A small segmentation model, trained from scratch.
Model: 3.2M parameters, 64-pixel images, encoder arch efficientnet, encoder norm layernorm, encoder activation hardswish, encoder depths [6, 6, 6], encoder widths [32, 48, 72], decoder norm groupnorm, decoder activation silu, decoder widths [48, 48, 96, 192].
Training: normuon at rate 0.01, batches of 64, held-out accuracy 76%.
Data: trained on Sentinel-2 satellite tiles (TerraMesh), 72500 training examples, 6.4 epochs.
Rows from block 0 of the decoder of a small segmentation model, named by matrix and row number. Rows with one number belong to one channel. Each number is 500 + 40 x the weight over its row's rms, rounded and kept within 0 to 999. All counts start at 0. Numbers have three digits each.
After each channel's rows are labels from the 100 images, of 14976, where the channel reaches its highest value: "top examples" is what is common among them. Only what is clearly more common there than usual is listed. The data: Sentinel-2 satellite tiles (TerraMesh).
# convs0: first 3x3 conv (decoder.mid.0.convs.0.weight, 192x192x3x3, each kernel summed), inputs 0-191
# convs1: second 3x3 conv (decoder.mid.0.convs.1.weight, 192x192x3x3, transposed, each kernel summed), outputs 0-191

convs0.14:453477495501515538474537496546533546529474447542510553518527501535510527491475483466454459518484370557467497464525440486482566485445463527502519556464467501565548483621502529441478522483445497575507491457486500514496457480487493531512418549540429469466464449499443483502505470505516495431527577522487544528539519507499549544515498375500520535551433507571529537541457472569478430497457452490483512452547466459500511491494500515479517497429488488556468522505497478541509495442403528480500585529498538531545535474432509470532466469582517468539518422490458397512475489571516510470
convs1.14:562524525436510495547522471531559442458483534480517492532456504480462465449519458517482506481471462440486499457525542513517468457545467580509600431531492493508501575441498474562566494442523494481456470510486594536552560510421518442537478490524507483463574475502548510506472481513475517508501533424495586508486489498555540569538513462492476571486488452528508450482528475481500464492501483522483528631589463551429513417510492456511521479580547530451503441509485417551531533548524480587504517518417535477531449574519509553456517511496478550471493499475486495459523558464482506450
top examples: water

convs0.40:478536537508590494533520531519573527485523507455475553429487553394518511416481509524490516477399485491452506497496506477502583494475464493558484496496557508433480469475462408536443560511495452473483521468474525567489489549580497528459636491520508531494548452439522537519476505487489432530535455517508506482513520493506551476543495563506519549477470464534435492497504541429542552513473506433536441490461539475574482505483499520436528530517447456490547433448536489495471482492560540473485443519448507523457486559481460551559521464448462490453564536528539448516544427578492471490
convs1.40:473502489462483409518494441445470531524446458502504516507522536454478500607443481509519416448534561476551470462473459496505457523473524514537375481464503477526517457501528574474519429498517534578471411501536431484512508495481464499530465510441483547535484483529389475497533529454465504483500600495493487531539526513495451516398469556474522509491535508446514565556515498487514515594446551537490531506466473514471503443463496483559439479500470551489489432514485440459439481484519496448510455526514508430501562517504497511534548477546438559477523422467524457480506518427503539567
top examples: trees; crops

convs0.152:498517498503446367493475455498548482580462492495457521515580432492467475567527506542507515575475567498529489523533526550529529530538536514539490408524457486443470517440545561429447489520410473520537514476439467496548462564437500402536439516509518521504530507548502519471501522485488491517550491534525512443496501550505585484499490548474446516530451498414497486529487408485527404480547442484512505563441548479476615569529474527496437488479549426496466538439539502490450454491504484511508467486471534499492501547460482503515514495519498466493412500498482574484459499487522470509
convs1.152:505439533442519509522417523448454523483481546529499552528499493459506448510567507511522525463595525536477532466472497525452498547553460580476505530451554587531530462509510531577482518456518507456449474496560505446483575447527514471480484439479417480548493457505455521546538559505551524511457486432505518510512531449483463462472497452501526506526562513511521519511397444567499493480480514490548450490503470412525471503462498481475476494468510484475469483448475464473493543562527529511536592476502537495565418480492526506475451480474561470510623560570598538454514464533580476537
top examples: main land cover: rangeland

convs0.50:558549508452522552485487486430488500508496478461537465466429446455472520467542517540507478486494507497518490547514421500503587501493527527548531485511528526518467484479559495491471549544530613459495499463581533447455465505465447490446522470419432406405474487427426511445468488456477516464517475533505494480472455491529510497492499438482499522407508546443535478405533455530496451478447453385496510443541422453479484449473518486422533500530520588479547557490478487533474508495558490534533445521446470487526508498476491536497459485498429578477471564479520549506491515453505508544
convs1.50:504504469494440510487503546504543488445473531458534419458541511517541521501523617462433419500525443456547537527463428544505475495528515480593523484485493457495511541513457489539525468523467531514488512506556460494556506522503491535498456456557470516619498539508497529509472483530472533529570514491536582473539482491580420489526495607512479498553512511519497527547447359521495533488475553598393505495447482525526440461491483536448481489517450458609527532474466452503469510501507530512514499561532470517492455536501557517506498507552577518485529520546499534525533505451547520487
top examples: water; trees; flooded vegetation; main land cover: water

convs0.155:452502410511478463522464472533545539454447507506529487472508535489487535506515478564531553510545489495461493507564519496523576561469556555494464419501511414443548472505499440453581455527495451527554477497487484523490519531521513503440394496545595485485492513454459442475513459493475446565423582488502508540476543520472507457482536464459449468493525434484487527542389515497492535505552480541528538547515540641541513563541497489542402490480490509573493432518524511522505500498540497555515472524567465564497523560523530497501487445518470479549542452492533525501524455487466449492
convs1.155:459506506456495479508429456487489500455497499499514475510574530402494455483542504446526488469533462525447470489552476518482454546551519550503539545488476508476528532511580507469454500446491399479542498434427495542473494481517484463448467451544508429523493433522483494475594519453553454410415507517496569507482505496459540475491483455527559412526485441479472446536380523464558482521508507432495423486498479487514515530460484428507485484448511468497513480463552532465411520527517539495448504451483511510559508488410489505522513497384563462468481481533487568503482455456516535559
top examples: built area; main land cover: trees

convs0.15:528498477461433485461535519484563554493502521530534500546534427493474467576491512514560456592498529499483562504533546498542487493569461528469542498475466474521451464570480530534427482519537518542490471566481522405442498498494488473516599505486474504433419453474507538531500507494480509505471463453494472544472506456513472541476444560517518544525520491526494498432460442455510418492524568537549576489456536562537461482500522456652490472491490581516512500445504583466513516510472513496490507482521465455478434565446490523460497521453449558479473496453475453528397515422479501524
convs1.15:474402462502484475428461531565500564478547544524559474511588517552496507568555518475464512527538508515448494506488555494552546515465564513411516545518442430503524555544509523447498504465495508443557544464544566470492440590504531521464467467446448489527527469533578549460443488498440456473538536518463446442522491535463503590475534522520508504546555491530560493458489497487484602490498535548468448513502482484528493563474494552533506571510417559503522470510472468486473539501492463508455464500530490491491524404594538511497469520463559564484453462463498482535448527439469492488
top examples: main land cover: rangeland

convs0.1:533470508502582508472595526580458602519389507491468520513508483504509494425458478506544394507519461486479483443441411489483445485514514456559479561537515525568515485467459484453489513482524528479547456476421537561455527470527450446505493479554592444476489509478524600494495500494515473534493455541522445458550516502541487490489535446484537561464483504503514507463498468512512459499519522469560628547523479473512569526491519558480532506509512419472460532451543449475467494493460492440484551481502543517495474473499511481500557526444532564504577477530493534450455520539556471441
convs1.1:475516599546452464456519467434477455518549490501412546504445449564548447472492451516438430544441467523521471462467482577536487509537432454469558495464544522459501494485481553517463480503464455542444500506537536431454471482524415559512459486520545455530466529508566479489546519527547500496424523490519513535449527441486519465455485433517544490482522524527492480467451533476505511495444417524585468477552478514470492507480483432474466532554469432549578497472508489567397505521520503510537442496428490510457494481589501515506444480516525502544498533469510433462497508402442482513
top examples: crops; main land cover: crops

convs0.119:487500455447469528517453516530539509497478468476484531535476518418495479495506531516475512529538474429507454483522566445467539582500478449469482499477618497489482510493412421488556481501554511536505531490528493534500506568529529517478539494424520509478503651515465480515528506501497531505476501533517447473472431509493553457520471403482518494461431579529504562587505467507505447532497497463536466440548493460520558494493511509579505491528514530564542493487496472569554606526534539506482493445399543490482462505515502593483417501462460460466485490506528407485479478425518517489
convs1.119:504522469525520472526499525480512471514519455510534493483456526493546504475495446540466468462567470486507573498495477448502482415478534512520556493456518467483512496512504489530507439403578496461490463453524540582548496508520558536472479475520562472534518563537534486496508507516510500541553536494482560440572437572464415462591500456501526538491505494503518408529413522478536470476445540483504604437549510439506464428496537480527518464476524420514475517568517416535474499544502485459479450515508395552440509569458491494547521527474549486548451461591551534491537483466464437480
top examples: water; main land cover: water; flooded vegetation

convs0.28:530470464513554560510567488495545538477528478451451486437480499460502469510477538480506433481501516496484485511494502426505470508467503542517517533539495552477477495435498494495516458456490578527582510476483568612466528530507472555445406493474503496580525428545610539470440507471489475551490407498553498479445555482576520509481466427444471491390513510520537456494545527526525521546466551420505508498534524494495424490510533546444534609513529519514529483447570471487492465460517532519497493514384517558462442466502489501544490483393483503495540506508507460499531512508488481520
convs1.28:530554570517490464488450499400473468570500460469542491495515494501547573507509499483461433496513482473461499489486448486454532526491495523574458511488511568544487455492461526457443448450540545500508450507463580488450456513510485491431496429501543541518447452486451468459564504469449502544460530521489512500555556521485540462523525645479516491526572497565419445504498509453468504610472470464518487501496496472519525501411570488505509492459534394433576504474479487590477494404508496447556485439461483470504482544511519520505496463538468473476574528509497480453509457477461503495
top examples: bare ground; main land cover: bare ground

convs0.101:471423459501471518479564494497460477481507396492454469433495485549496507582497439472500489527538437484489489507508488488419486534447513533569414499495491547543464487520523516492454537559473480538512462551498530475467527508509456483585527548485520464530465477479581542526499519496495483592484510424545508476491527490502527528485463440476541486482527537477515535495385489539524429491494388469529600492527459514555463509460508537490552520446493466517462443518507467497489487429434496480530548497522529448442518407560527455510497495556612538573535488480505455534548467461550446528
convs1.101:476570480515498480565603503509517474553475439487512514456534474516536541558507559454514444515446488431442506507476482509515470530465410567487545497463539585466521503488545536516530501464547501531469578551539525505500480448463577472586489502632554480465561582450557538487532547520533543574481503485526507433458536507555532504532540509528522527470531496574436475432550542497490516481462512503542510443606424501495479494494518457436475537485534487433492514439557444436498496506488462495496485541499484519513457515523520542503505527492486519503497471481464468624527484511476478495
top examples: water; main land cover: water

convs0.17:479494497524548447567457543498498544501470541480489508566494500444522514403475446481511561490512455441445529473494509484517501481504510496485561525479474485465518474496503469503611474523427516444507512476485513426471507547484559485561469504494509534420497479524552500543565539557510507533476558519574488530533510520467547538516522608514542473502580582530489456491461451492476485453469457476448425485485456508431504522495478443524427520492462452491554450504582548485488552511511421443475472470498404430453447511464447577513519479514407502483494510496463425508462491470561461569
convs1.17:463477496528479490484495467494509507561429359508482490543485597486461512481576494565508405463548527547484407425432480507469471499489532464472499507512491468512477540500515555564464494471490474546471575442496488525529438474536474478472515515552430463439551509492474529551483498446427535464503527501516519484506467458501573558471529536549492491455503467494500539537502516393465612536512528402508505482446459542540474482512521503509432510432444580535509500465580431511545487451552466496458523560526493470441523480518483513510502515489568558486500478451522516474467498518477505453
top examples: trees; crops; built area; main land cover: crops

convs0.185:524531538544487530537480513570516457606569561476495512530465512587538538483460458494500520452439458479477461485536441438464499464457525476489499486488434418461488482455478519443443542481455471502422535439534470500509505560557534526499541530467529442583568484523568600499516526525526523591482485468457459503456496503464473507483451493459463480469464424439446487532428504570517528483559490547473446487545543544522527522541491469533486478545476444472553482465452483470526580555515514518556417493478547471484512514508483471497494515503482385507467496489510439502504427438487476517
convs1.185:482444529565494470457546502492502539514388542517503526500487523474520468527471500518573496385525559518469574553493542578573519491458460533498515520460528526561484475487514471510543505508495508529548517506392494441450518554534542504524473556522438516498518509555544513571573497553536498471437447515491496550513484491547504416559560564488511513540575519500500515569445486474485513535480550549501507572480432565493503525498488529454511494490520529459499521556438497438542581480532535497505468479539496468516513448379552473472486471524470565477487462575500460460450495548519498423
top examples: water; main land cover: water

convs0.53:446490385512514499477555500508519469479523423515489485556472476501469519459456493606544492457411440459489575425550465509465519520497508442472430458466489496485482460477491455557495549527592563473461504604472525458407477453447465478556515458481485544532507489523489492533500534504480464520469498532473486545451479529482460501464499484482525550543458505535509509521499528493549567489553462533541457482515529463527494499497486490575485584483506569529540468548547504542493490504536478534527498521545459430516473478541537391553518465551569527482570433482482443510575453567495498565
convs1.53:511530427506451560540520520504495506459495533518565493457524549472484563516438530414536501525516562404435446504539414456475499532533507518510483539489460496553509549519538506475483489423455530504506493444546492480544489465567442470462575520517522530530512488493501457600495542491438512498474510564508531534526483548455549529497483561486420382432531511464574509460565531440524551490498473486476557461482496519466508558463516490489526552469498455572457446482465526496541470417567506504503543550452508573455556452528526474446527476480513550485464504506496423492452414482472488488
top examples: bare ground; main land cover: rangeland; main land cover: bare ground

convs0.8:454492544570520485554535456540476535487542519518507554516499570573543515471541395534517490490541519482476561498449455512500521437512578508551442516498608534465444488508543551484480543409458510442496466544492492457463524490498527484522571555495505490488501500511525625543472513517500491458446526539544452486443469485420477515501464533467533474518515563463530501468532390517457463469478446399519489463504535434470500464422487494541544475518493494481514436486519531519522484428415515509531488518540508546447523514511525547417527516491583472494580518450564524505486522509538507525
convs1.8:531533475511516473399512445503517492479593409545456512499468504521482465452453495485529395394509473512482436488542486549537466527456467543441543550488529522493506515479550583512507515553524437494502473512499486479521455478489434565498515522534536479550504486511523529558462473550534524509446481451509529477516439524430526473486462424568506482516479472518479536539545558438532558544489486525588394464559527476460548514504454480495486498479479589426469466439482441478484486502578451489465491546480493519439481476474455476511576506507546552479494557489520444467445490519420473536
top examples: trees; crops

convs0.5:454485530496476513470477497496516548461467470502528496470414572512507492525495570461495506499500433486512519495467525461509515565446476547468587532503485558570559510531520506506444586467552485474531490471509546488493506454537530479463386530421442413479466537545439405493460479487476452464493556465539563538524498544530505543485527455496514446532499546483576492495473549454496541556462452497524572503457476429528457498537485557476486463445494498505492440451467507480472542520486486506500521509506542491508517541494542584457490526460500675551480450496504413519508478519510568534
convs1.5:502435570503513487542475500466443443528523530514405462461516567473485503519541480453460511527459501465535483552536554487500448488477469470527549463528444549478479489516465486506505500477512430500435454526523477489490510456502441411516458548527542547545558491517459453538453527546485490512494530467534550534465484554483575514549480539470490579559541525563488490490560525473485487484581551558445551547545455504440403480479475414472479547612585496538501473507514483502507579506547529534563488458450561418561473447517548526503520518520470516487551477466521538522430557462522494464
top examples: trees; water; main land cover: trees; flooded vegetation

convs0.19:510506544540519494560482452565546470557489466475520493471492470543524559417486452527517459514467450466512455424536473457532529542478492499423493500467533411555520483472480529544513479486493463586471513449528535505480466540503477470417563568486483475454535520503442416484576494524508532498452503558463480575445470478447486472467496456460484489438493460436512477505536538513509471509512497558524553448522515556523535464451466473595437530541402543479460517469506449463521449459445448519481466482459474454499475543488491492466486443493494504492509594437526400524516623528485508520
convs1.19:540551492594529510419505541513493492537442486562472540463559436453537540480478397527474497512607492521528497464452463493473521501478522451501473526531509517519437485544475395494490541467530448488499471465454544554518478409498534518496450558434444508496437518505453479510486457514479442391521506475468476467595520483509486507465494501458520523475499497554541501564448494501499478526473476513395469517497508460494498446498526531479492490520509485534446482524500463471552596510478450458505470524485406441442495466429543519527521519487502603467519527392503496511573509453461471506
top examples: built area; crops; main land cover: crops

convs0.103:549506459478538497524563479502483522502442518504521472520501485460466508520534487539509472529493473465531485489472621476475521493493585461533470419571517478494539461499459494537484493487446567455458447501456519502470454519506516528430535498459484462487470396538485492464546532466530490518563492423472508469505461517619522570493465481468513509474611482529545528526452501520523513511478489511602639457551549464553519521524446477542486466527503617462485465576485544494522474516481525538511504520468483473519483530445525466536478518497546487497490495488593431559417563457543512507
convs1.103:500544498506488489512456505532505482413520488497560521510509449544534550511484487489505467571464474516499518540503475519464521457501499586455511563483455501469497529547492593391487562426567487518584531543563517495504494472511501514514409484584531512541497501433539476451481470558468496557484539530537454433525533492428476567541537465544555510498449464538471479449460517512510529458487572454502484466550501505535456539442568489500532482477490527542504530447477437472493600433476469410582515483494435595485478490525473469502458452488542483505455406492456532473474469458462535507
top examples: main land cover: rangeland

convs0.190:443473480489508575482531505424492373508532464492473467449468449498482510500534525560565422507454499539444460507487545543480548542526526528469453517509542509491487536521568468503495462465486403528431516493443490426502508476495513442562560455500455491501476492511500491488500520450510487476485484458502504512472506472505512425454541591493436541528438564501568501520541472494476641491474525461539462436536443545495497414485490476482533522586450525502507466558530551492405482447572529542545511527482535435478500539504480531493460513486504481534430534486506546451551450481516438455
convs1.190:472549403520503557506499500577534489464436521456505476526469457522479489593590545508507534447416538492498517586531469475448491493450560542439445541553436469477570494529502497510505498512471634488498465516506383458511463536516552538521522513539499510506498511409445486480552483403473460484504509459513543550493535498555551526452498577458535395504502529513492541482498517470549512529543489549476425437478536517500518484505467588527464488426515437478452481511507544588464492470524496542446501471498499512448489508538519527484534504545474539522515481527501522517531478490486521562
top examples: bare ground; main land cover: bare ground

convs0.47:518468393520610558457551502450515556503472424510527470467460477462500489465516436478444407434500477460470479471511402460447505486477489516565463547502543520557508508488526464514532556501397536528526519482504571445527484479542478516528483510456462442542490505481579515516485480509483519572470445449473467558447458456569502481490489506456541486419497519528496536518512591543555497586486536466490521500488523452585489524479529587477546500471503496476476469473486418457519480441450451472460514527486515482500509555550506541512502504468525538488603540537528496479549483566550502472
convs1.47:540580579472473471512491463461432505531462471499495537444489549545574532523530512497490449570516523456422444510495460460542452471498479541553510520538497550481504465518479535495535372470503570544472515528502540492462487464560522484544458516573564536580451516498527429471509505442489478583461429535534505551536544520507487493481459539468502578519534459488479504453574454443451558566461416536551508443508529494500550502486469462466469450519521437461548491472511509550521528499526476492501470445455443480506472563558518437538548471513493492532469461518473512547540471522431410496
top examples: built area; crops; main land cover: crops

convs0.78:549530489555592596533611538521524497582554501512487472468516455529552532488470575407467507453512502437478463434437547461460439522594471504498548505499463485464499482481495447448521439509537519506529472489439490521485522574504479505547512569483494477576489539546541528533551520474503543544488457451524492529439495475526535492495473449462481477463439504505527511556487588481506594497496480571512510497469531522532481533522510561480482533407460523488450503493528502465598477439433528483505469446510449473524476470475467446486467467454444480479465504462453544440561458477508466449
convs1.78:508576507442445455475473466515504436536486501488510484467535384523520544496513521523498533565451567440536508496539453526467542481489409479516556479541500491505469482498455410512459545477466524457477411533475507460465539531550452503496512460503458558489431520507447452481491514443544535520462460474499542511559471545535523447508544539499490435526506554484552519443455501506469510528544595557499542557469482482511490551504466467404482544530454486394448500454484571570488483439534533525463431444523456483436419481546484502492513502478503503523512538512579473433439435484502511515
top examples: crops; built area; main land cover: crops

convs0.20:442507475509527526541544507505457514507526543532550529561529448463485516469521524448508539491511561483462499505534424512521554502483432545561498511495475530481440508545469467414522517447493549456449514465518535494463477427436509488560431483481411488548445535461572575532529460456454567480507486507438532448441553477479475544536423486502513506496546540532576502477492588493503563520510442447511528461533517476519427456461493519540497489511525457481529574538512597476548502569373440512506526498516478468529477536490456483491488485451523565538446516493530510513539521439442413496
convs1.20:537509489516494471514521542512480515478538479481465499473537501531546538533605543432446446450560517426449450500481539525405455483534545444453530471477530460557463456465480500504540496498477540503524474560553514509501523503490473516485514475536467517526552534449555503438489438475477644566539539553468516535486516461463537551553591502549469500540469492483468512462494495460446603546471527495526541483476511580511553525528548426493389534483522523451502546419523518507584435442501502497526506484471474498425510549531528493521518507498522502476519518501459429543495470578454493547
top examples: water; main land cover: water; flooded vegetation

convs0.41:414460477492530491495517472461516589493484516476516538557446509428490534469473450455463555420490491518557459490538483514511533515445432417493558532466511542554525522461502477531491497512528584461476538472512585374545509554524513553463542465564556393466480533473456516475498495481501443497543529522457447553431454518462528626508439412468534566536442583604529521458465448506511521483512494531513480451493507447500495494475487550507479536494526549521517522555537482531518487520489510513436484525476488521458483543463478435513443471494470518493509524495521479511457541463501534466
convs1.41:504487523550554483487550571504477564525533497521483460435515487533423464477526484409458465454445499497482472523472509516540452448470539486469466520517459426488528518555514528498487438482513546504491451454488507518522487489528410459443472492475459480493519535467514463546478468537460532655499546522449497467518537489506467531518520527501498566511456455461491519455520449508456492499553581545428571531583504465449436529518551471487455470426476451531524416496520385534516516558493546479571465497518438542525499535528533498550601474519537501481470497466455454463548498471534494570
top examples: main land cover: rangeland

convs0.151:489547551512513496548437532446531461523523531500527494517528467551455548501539463456506453530487512481433485541519558470561494472481458521436488490483530488552538507504557525486479481518547448485525519549502402419505516536464456445512551469583550557470450525410490479545504519522480545492484536532527560500531504503537477512463482516483461448538534465459518482378554522451462555508458530421518484508470443521483559510471471499450428455580517473578451540509448496555515444545475457513471555504470501463509496480401457505429479486529449577536477556490482581529497515436416550480
convs1.151:534439431453483501498465511562530442516473488466536511510473473571513540458570559541483464440490486522545481524469447502478549479464511486468507467516439508508501481509482455477439490441547520519445548507527453511440507511438580538493459543573444562574535553517508564480476545480472517604489477430497496503539487479491470526475445472546504501531488505405535494499506453564556529498508554518547462490446519444492519460515553557510489549441434500507487515503555423468423466535596488502428510469554463447411491447598487500504492491548494493485452466541533526490428465554542462468
top examples: crops; main land cover: crops

convs0.82:527526511485512526523502536514481558486465519409574526522473568527511526604479501470480379498528482448469426495495504456443513505479533504517432524403473526486495540361459409534487444502565519517505484534499489471470503548514510535526569486461513559527537459539536540499489503520507476496451495500460478471628488445505538456512520451512493507595470568502467514489580587497509548490470558516522478514535524436517458548555448502504502468576497470466479582469492477503472484543589479468449477458444508481476537479534499464536474535477472436548449496515496537520469511518484480484
convs1.82:515510434489533473496445477507456452521498592511457554506383492539485497487490434523479519491430529551516493557438541481551502474445448525506498474593496443565521491504430488547486542504481504454476498497410490487505612532475559467531525454527465519484451536491463519429567484485465462499551501529497496542471466550512480460531521485492513479576540510540538524452474471630470457579544411527510486497427539475485460489492444480508520464432494462498522475508487545528428461524458529587498457396544517535500513495483561529503535548513450502515501460491469424516470518475467524486
top examples: water; flooded vegetation

convs0.153:498508505517515487533506476474493445490506510444429484492465466555523498492514481474453565511519468495504446573478495498469541520471487495448433426505514442475460498572531521457486478452524457511476544484471477526510488576544510521488494554457511536493480471505561555517561470501525568538521570525508472484476475490463507454473518433524452492516462491549406419397478496525464387532436531409541498412560487583494530447506452494476417545539492518371488532499543502463562531552435480490482529443438542543551499514463473489447509488560504489493460460522488420514460476560471498486
convs1.153:554571564507452574515487523535460487535441532492478526475574543433488502555514574480481501542454522579478467510489411511460494510459501452475500511527496503493473507476509392572535528509531452509486502491445537560595506506497591529510536547520506545533449554535448492573567538486478536511518496475482424576502530524555525546504526479447527480519468465460572506561511504506531473459545479444477520544439473441469510573523532456422460480471530514519443461524456542363557536543460467468524523515484476479523463469511456498485546501459511551465491546488442545486508465565484506533
top examples: crops; main land cover: crops

convs0.13:477423461447549498485565514495471535498485488501549514506549469503466508507511470441506459480438488524435515449512612501476536497430571474537527446497456484480461499355504554512556494488430478561504481542539505523475499460469491469567484480469512568451483502486585477495443507497484481506467482509525491496417528559480462478518536487427561473462540550493514473570434477536480435469536416525516642492580524495491442524493475463507477503480464475488497491457551492483471557444467534540540495520562467520464487546539508485484501553443534588498472515474458520472545554523559444515
convs1.13:470507434558439518479483468450497499467565493531482455523488480431506548522542498500427421535518482493463511456499502471498425484523514428482503477462549489478513488481529487510473403534467446501526509514474560470484403526554453486475489503581564512498557489433532488527507498517488499516458466510520521437542522495480523580477517492514470438492462465504497507597458544379468582587526486458529453483450478472491541485504562507466453457410532529486508443443480478535505465478527394458415511525478543429469528510469556536544485469480559529439541449453548504527474485445440499516
top examples: trees; crops

convs0.109:544477508491501516473381521503519504434498459486504537519517477530456504473447438490498454437491493567483426476458582523464428504529420484537479535539490536488517469439468493535490465511523563472478484457526536500602506485451505492466411546455463419463478505486482455483501488545529535526564550463503456483423525469525502511480464514509506536448520527519445531475600499535515434509537520582552608555540508439541530538498462530548470481520545538506465474484493525479562457447468428494483436486484510471515514477505503508510604518461597523528451551571492509524565531454450482497
convs1.109:470509486551600488535464519442497454557492492542542519483499462504542534508520474496486499513473469517490543503506481467479492456474510472415472533519488484502444501562499557425498522388530453548484485511481496472520480464543491466546448488517483533451571516513528452547468463420381503611493483580457426449506463507484477451491514462459532501500465491510492476448515505539426550495503519466519537448539542489537484435535543458444487448532458423513450553493492439498485603473528522554502565570565486564525452531566547441543471500520476458500536402546546460496523506485531489494
top examples: built area; main land cover: built area

convs0.189:509513576502534476511601491469494489487433518514460465439509503502507519512446473462533494501500472487471466474435452465484479482487444486477430509547553450578519547600495542483447485425526412565490512504428540516480517491467451506487532452541495492577485502488579492495482515486489468541499509466512532442477534492501466518534520443503542473451478542476525475460591511437505501526494481431559571486447526602533607519524479511504533543481441397437477452493524465475535491445420491460462427435516459483420472407499504512442498492491516530494527469495489580476525495510477474454
convs1.189:515540513554492535461532470523481438515497449476486525488509374552550513487534531470467535544436503502563538490463486589476524509493527497453541575478509578422469492525439447506521494429503551467490432469436496457507507499444501592511518560435464578502495542538462522477524516494566593542436518523521485542498506523531447427526465554611490471464518542497500531529480441458497513513484466510554528475524516495512536437522510558499458544495480545467449519474513574543436477512505509443467404547486551438428484515504486522529474501544534513535503496508482572534560460464529538548
top examples: crops; main land cover: crops

convs0.63:481502542470553468558474448451505447509517478543517516552511493542566502550529446487506524479501453490529521514533487468536486474460468533428479547528510494507466469446489478381488508441515498467544484525433488505549534504499495485499494547527457555473464372526499577487517515482550515505444499589454488487476416504472531513539474543499492536559505537488506496474514491429451431471460501505488445480467491427485517498528529467519549588570521476454462431474614516519450577442427489527607527493535450526495543523481488542564448535521454484558531597452502442496503517541477539515
convs1.63:518452475468482489444505457448517547565519479524489467477449516488450485462493513461521411443529543468551527433512507577459534497484526531513496530459523494534542491547591474487471577522465567462418533507502540522449463473496500504465522473475416500569515482589497479523459573554430458446571559439494564550529463415546553501516520487546561506535418551499499537522530520500482487556517495484479529525501486483491509552550462509482594444447477512524463483529538479460501402451537499506516559524495522497452495521478513549496458471451553604521540481522565446527429478526473507461
top examples: bare ground; main land cover: rangeland

convs0.162:464492483479553504532539535541538495514497554493522569574539489530526555500506463541505502479502440553468520561493534524466522497476488478544497481481528413499459488562509456429486466458473542536573474467504472557477494558545505631492478505446527451446530471502489565461488491533508454510538567519512494504580578516491533503532510388509502514525440512457539513476501453552450439479469495530461477486565489432450411503502495487444467511528427556418499470446502521523499494463474549506502445439473484569480510485419465499470498456550525413494569448540498413506433449560517498481
convs1.162:512577527528486507506460519517494478502505525478551537460498453561494508441564427469530490500477497559464491533512439478505562487503491500496526486479457511553546480536499445571511557550567484482481524384459596559573477441474558550456509437519514467482533523506478494553593515517513462542452547468423470490478494481507484557494510435425566534439568419469464542489462459512507541468504462399500454452527551503482527546534552486533497428494447553466487529433438530482478524599505430494460549520518460452501453505529495483495514557502490527440444500460517506461530448502486463502
top examples: bare ground

convs0.51:402512444447485525469474500410535508407541500436608514512486441427484451497493471502529476511452484398524453434496554481456505505521526489444520512463508468480524452588488442554400531483531553552542477529517473483477545454463466563494589486471552443501471499467435509461508441522499497564552503491455478560501510435567453527494506538528551523427463597499496585483478462524458475460536514511477503454488564515465503493498486512467500486501492503524495468546463496528533508478467496531503553519490503519496504493531511632462519562466553540525445524546483494459524506504467462454
convs1.51:545511481528505529493523510524468523473519486552533452462498490494450477518446482476520486448551454470478514519402465475480504441447477484511421555468476485501494506457498527541542467469477495492449545496445563538480416519517509548460550519458479498561480515425619447497486520463496454515486562542482487502547527558469436594471522522548476494516516565494498489509521542519520554486498536551428572362572528439474497519536518452544493504501477478605542512529455433521533551443496508437437441482455429468454567505469542546543491455521484586495495496468519442524484557504508511492
top examples: built area; crops; main land cover: built area

convs0.106:519463405482603487534533466516508556481522534466511489517476515513530446529543491542504494529477462551524541593483551497511513521422508483506492485507528408544452469380506526498548513472476521496445493521455548503531485478539543490517580466400494445493501459486560499525435539510545486559412545522472519557530536454483503490489525528476514450563493513545426507440456440449493515554475535468521495463471493441495555413490495468572518561514441498407516492480566565436535473485448473493464475511468479521473518493583498543552532516471549551529573508517500453505521552469563524493
convs1.106:492487560445432467532507590480478492544530443495529502514468505470487480493437493491468383599458536515470473536495518435571517475475468527457506520445446533534491505511567571430447466458515452509509430485495515512517521466447569450550435514507478468462573499504468483521544503527556480536587442572518475437495488458470473479521489438467525446563525509535532497506487481490492592458555551473493496432501534471523495546507511500488455522438459522459470461481448461418435575471531496508515499519440502490453549539446504483525523473535512497449438403555438500546469450492454521489
top examples: main land cover: rangeland; bare ground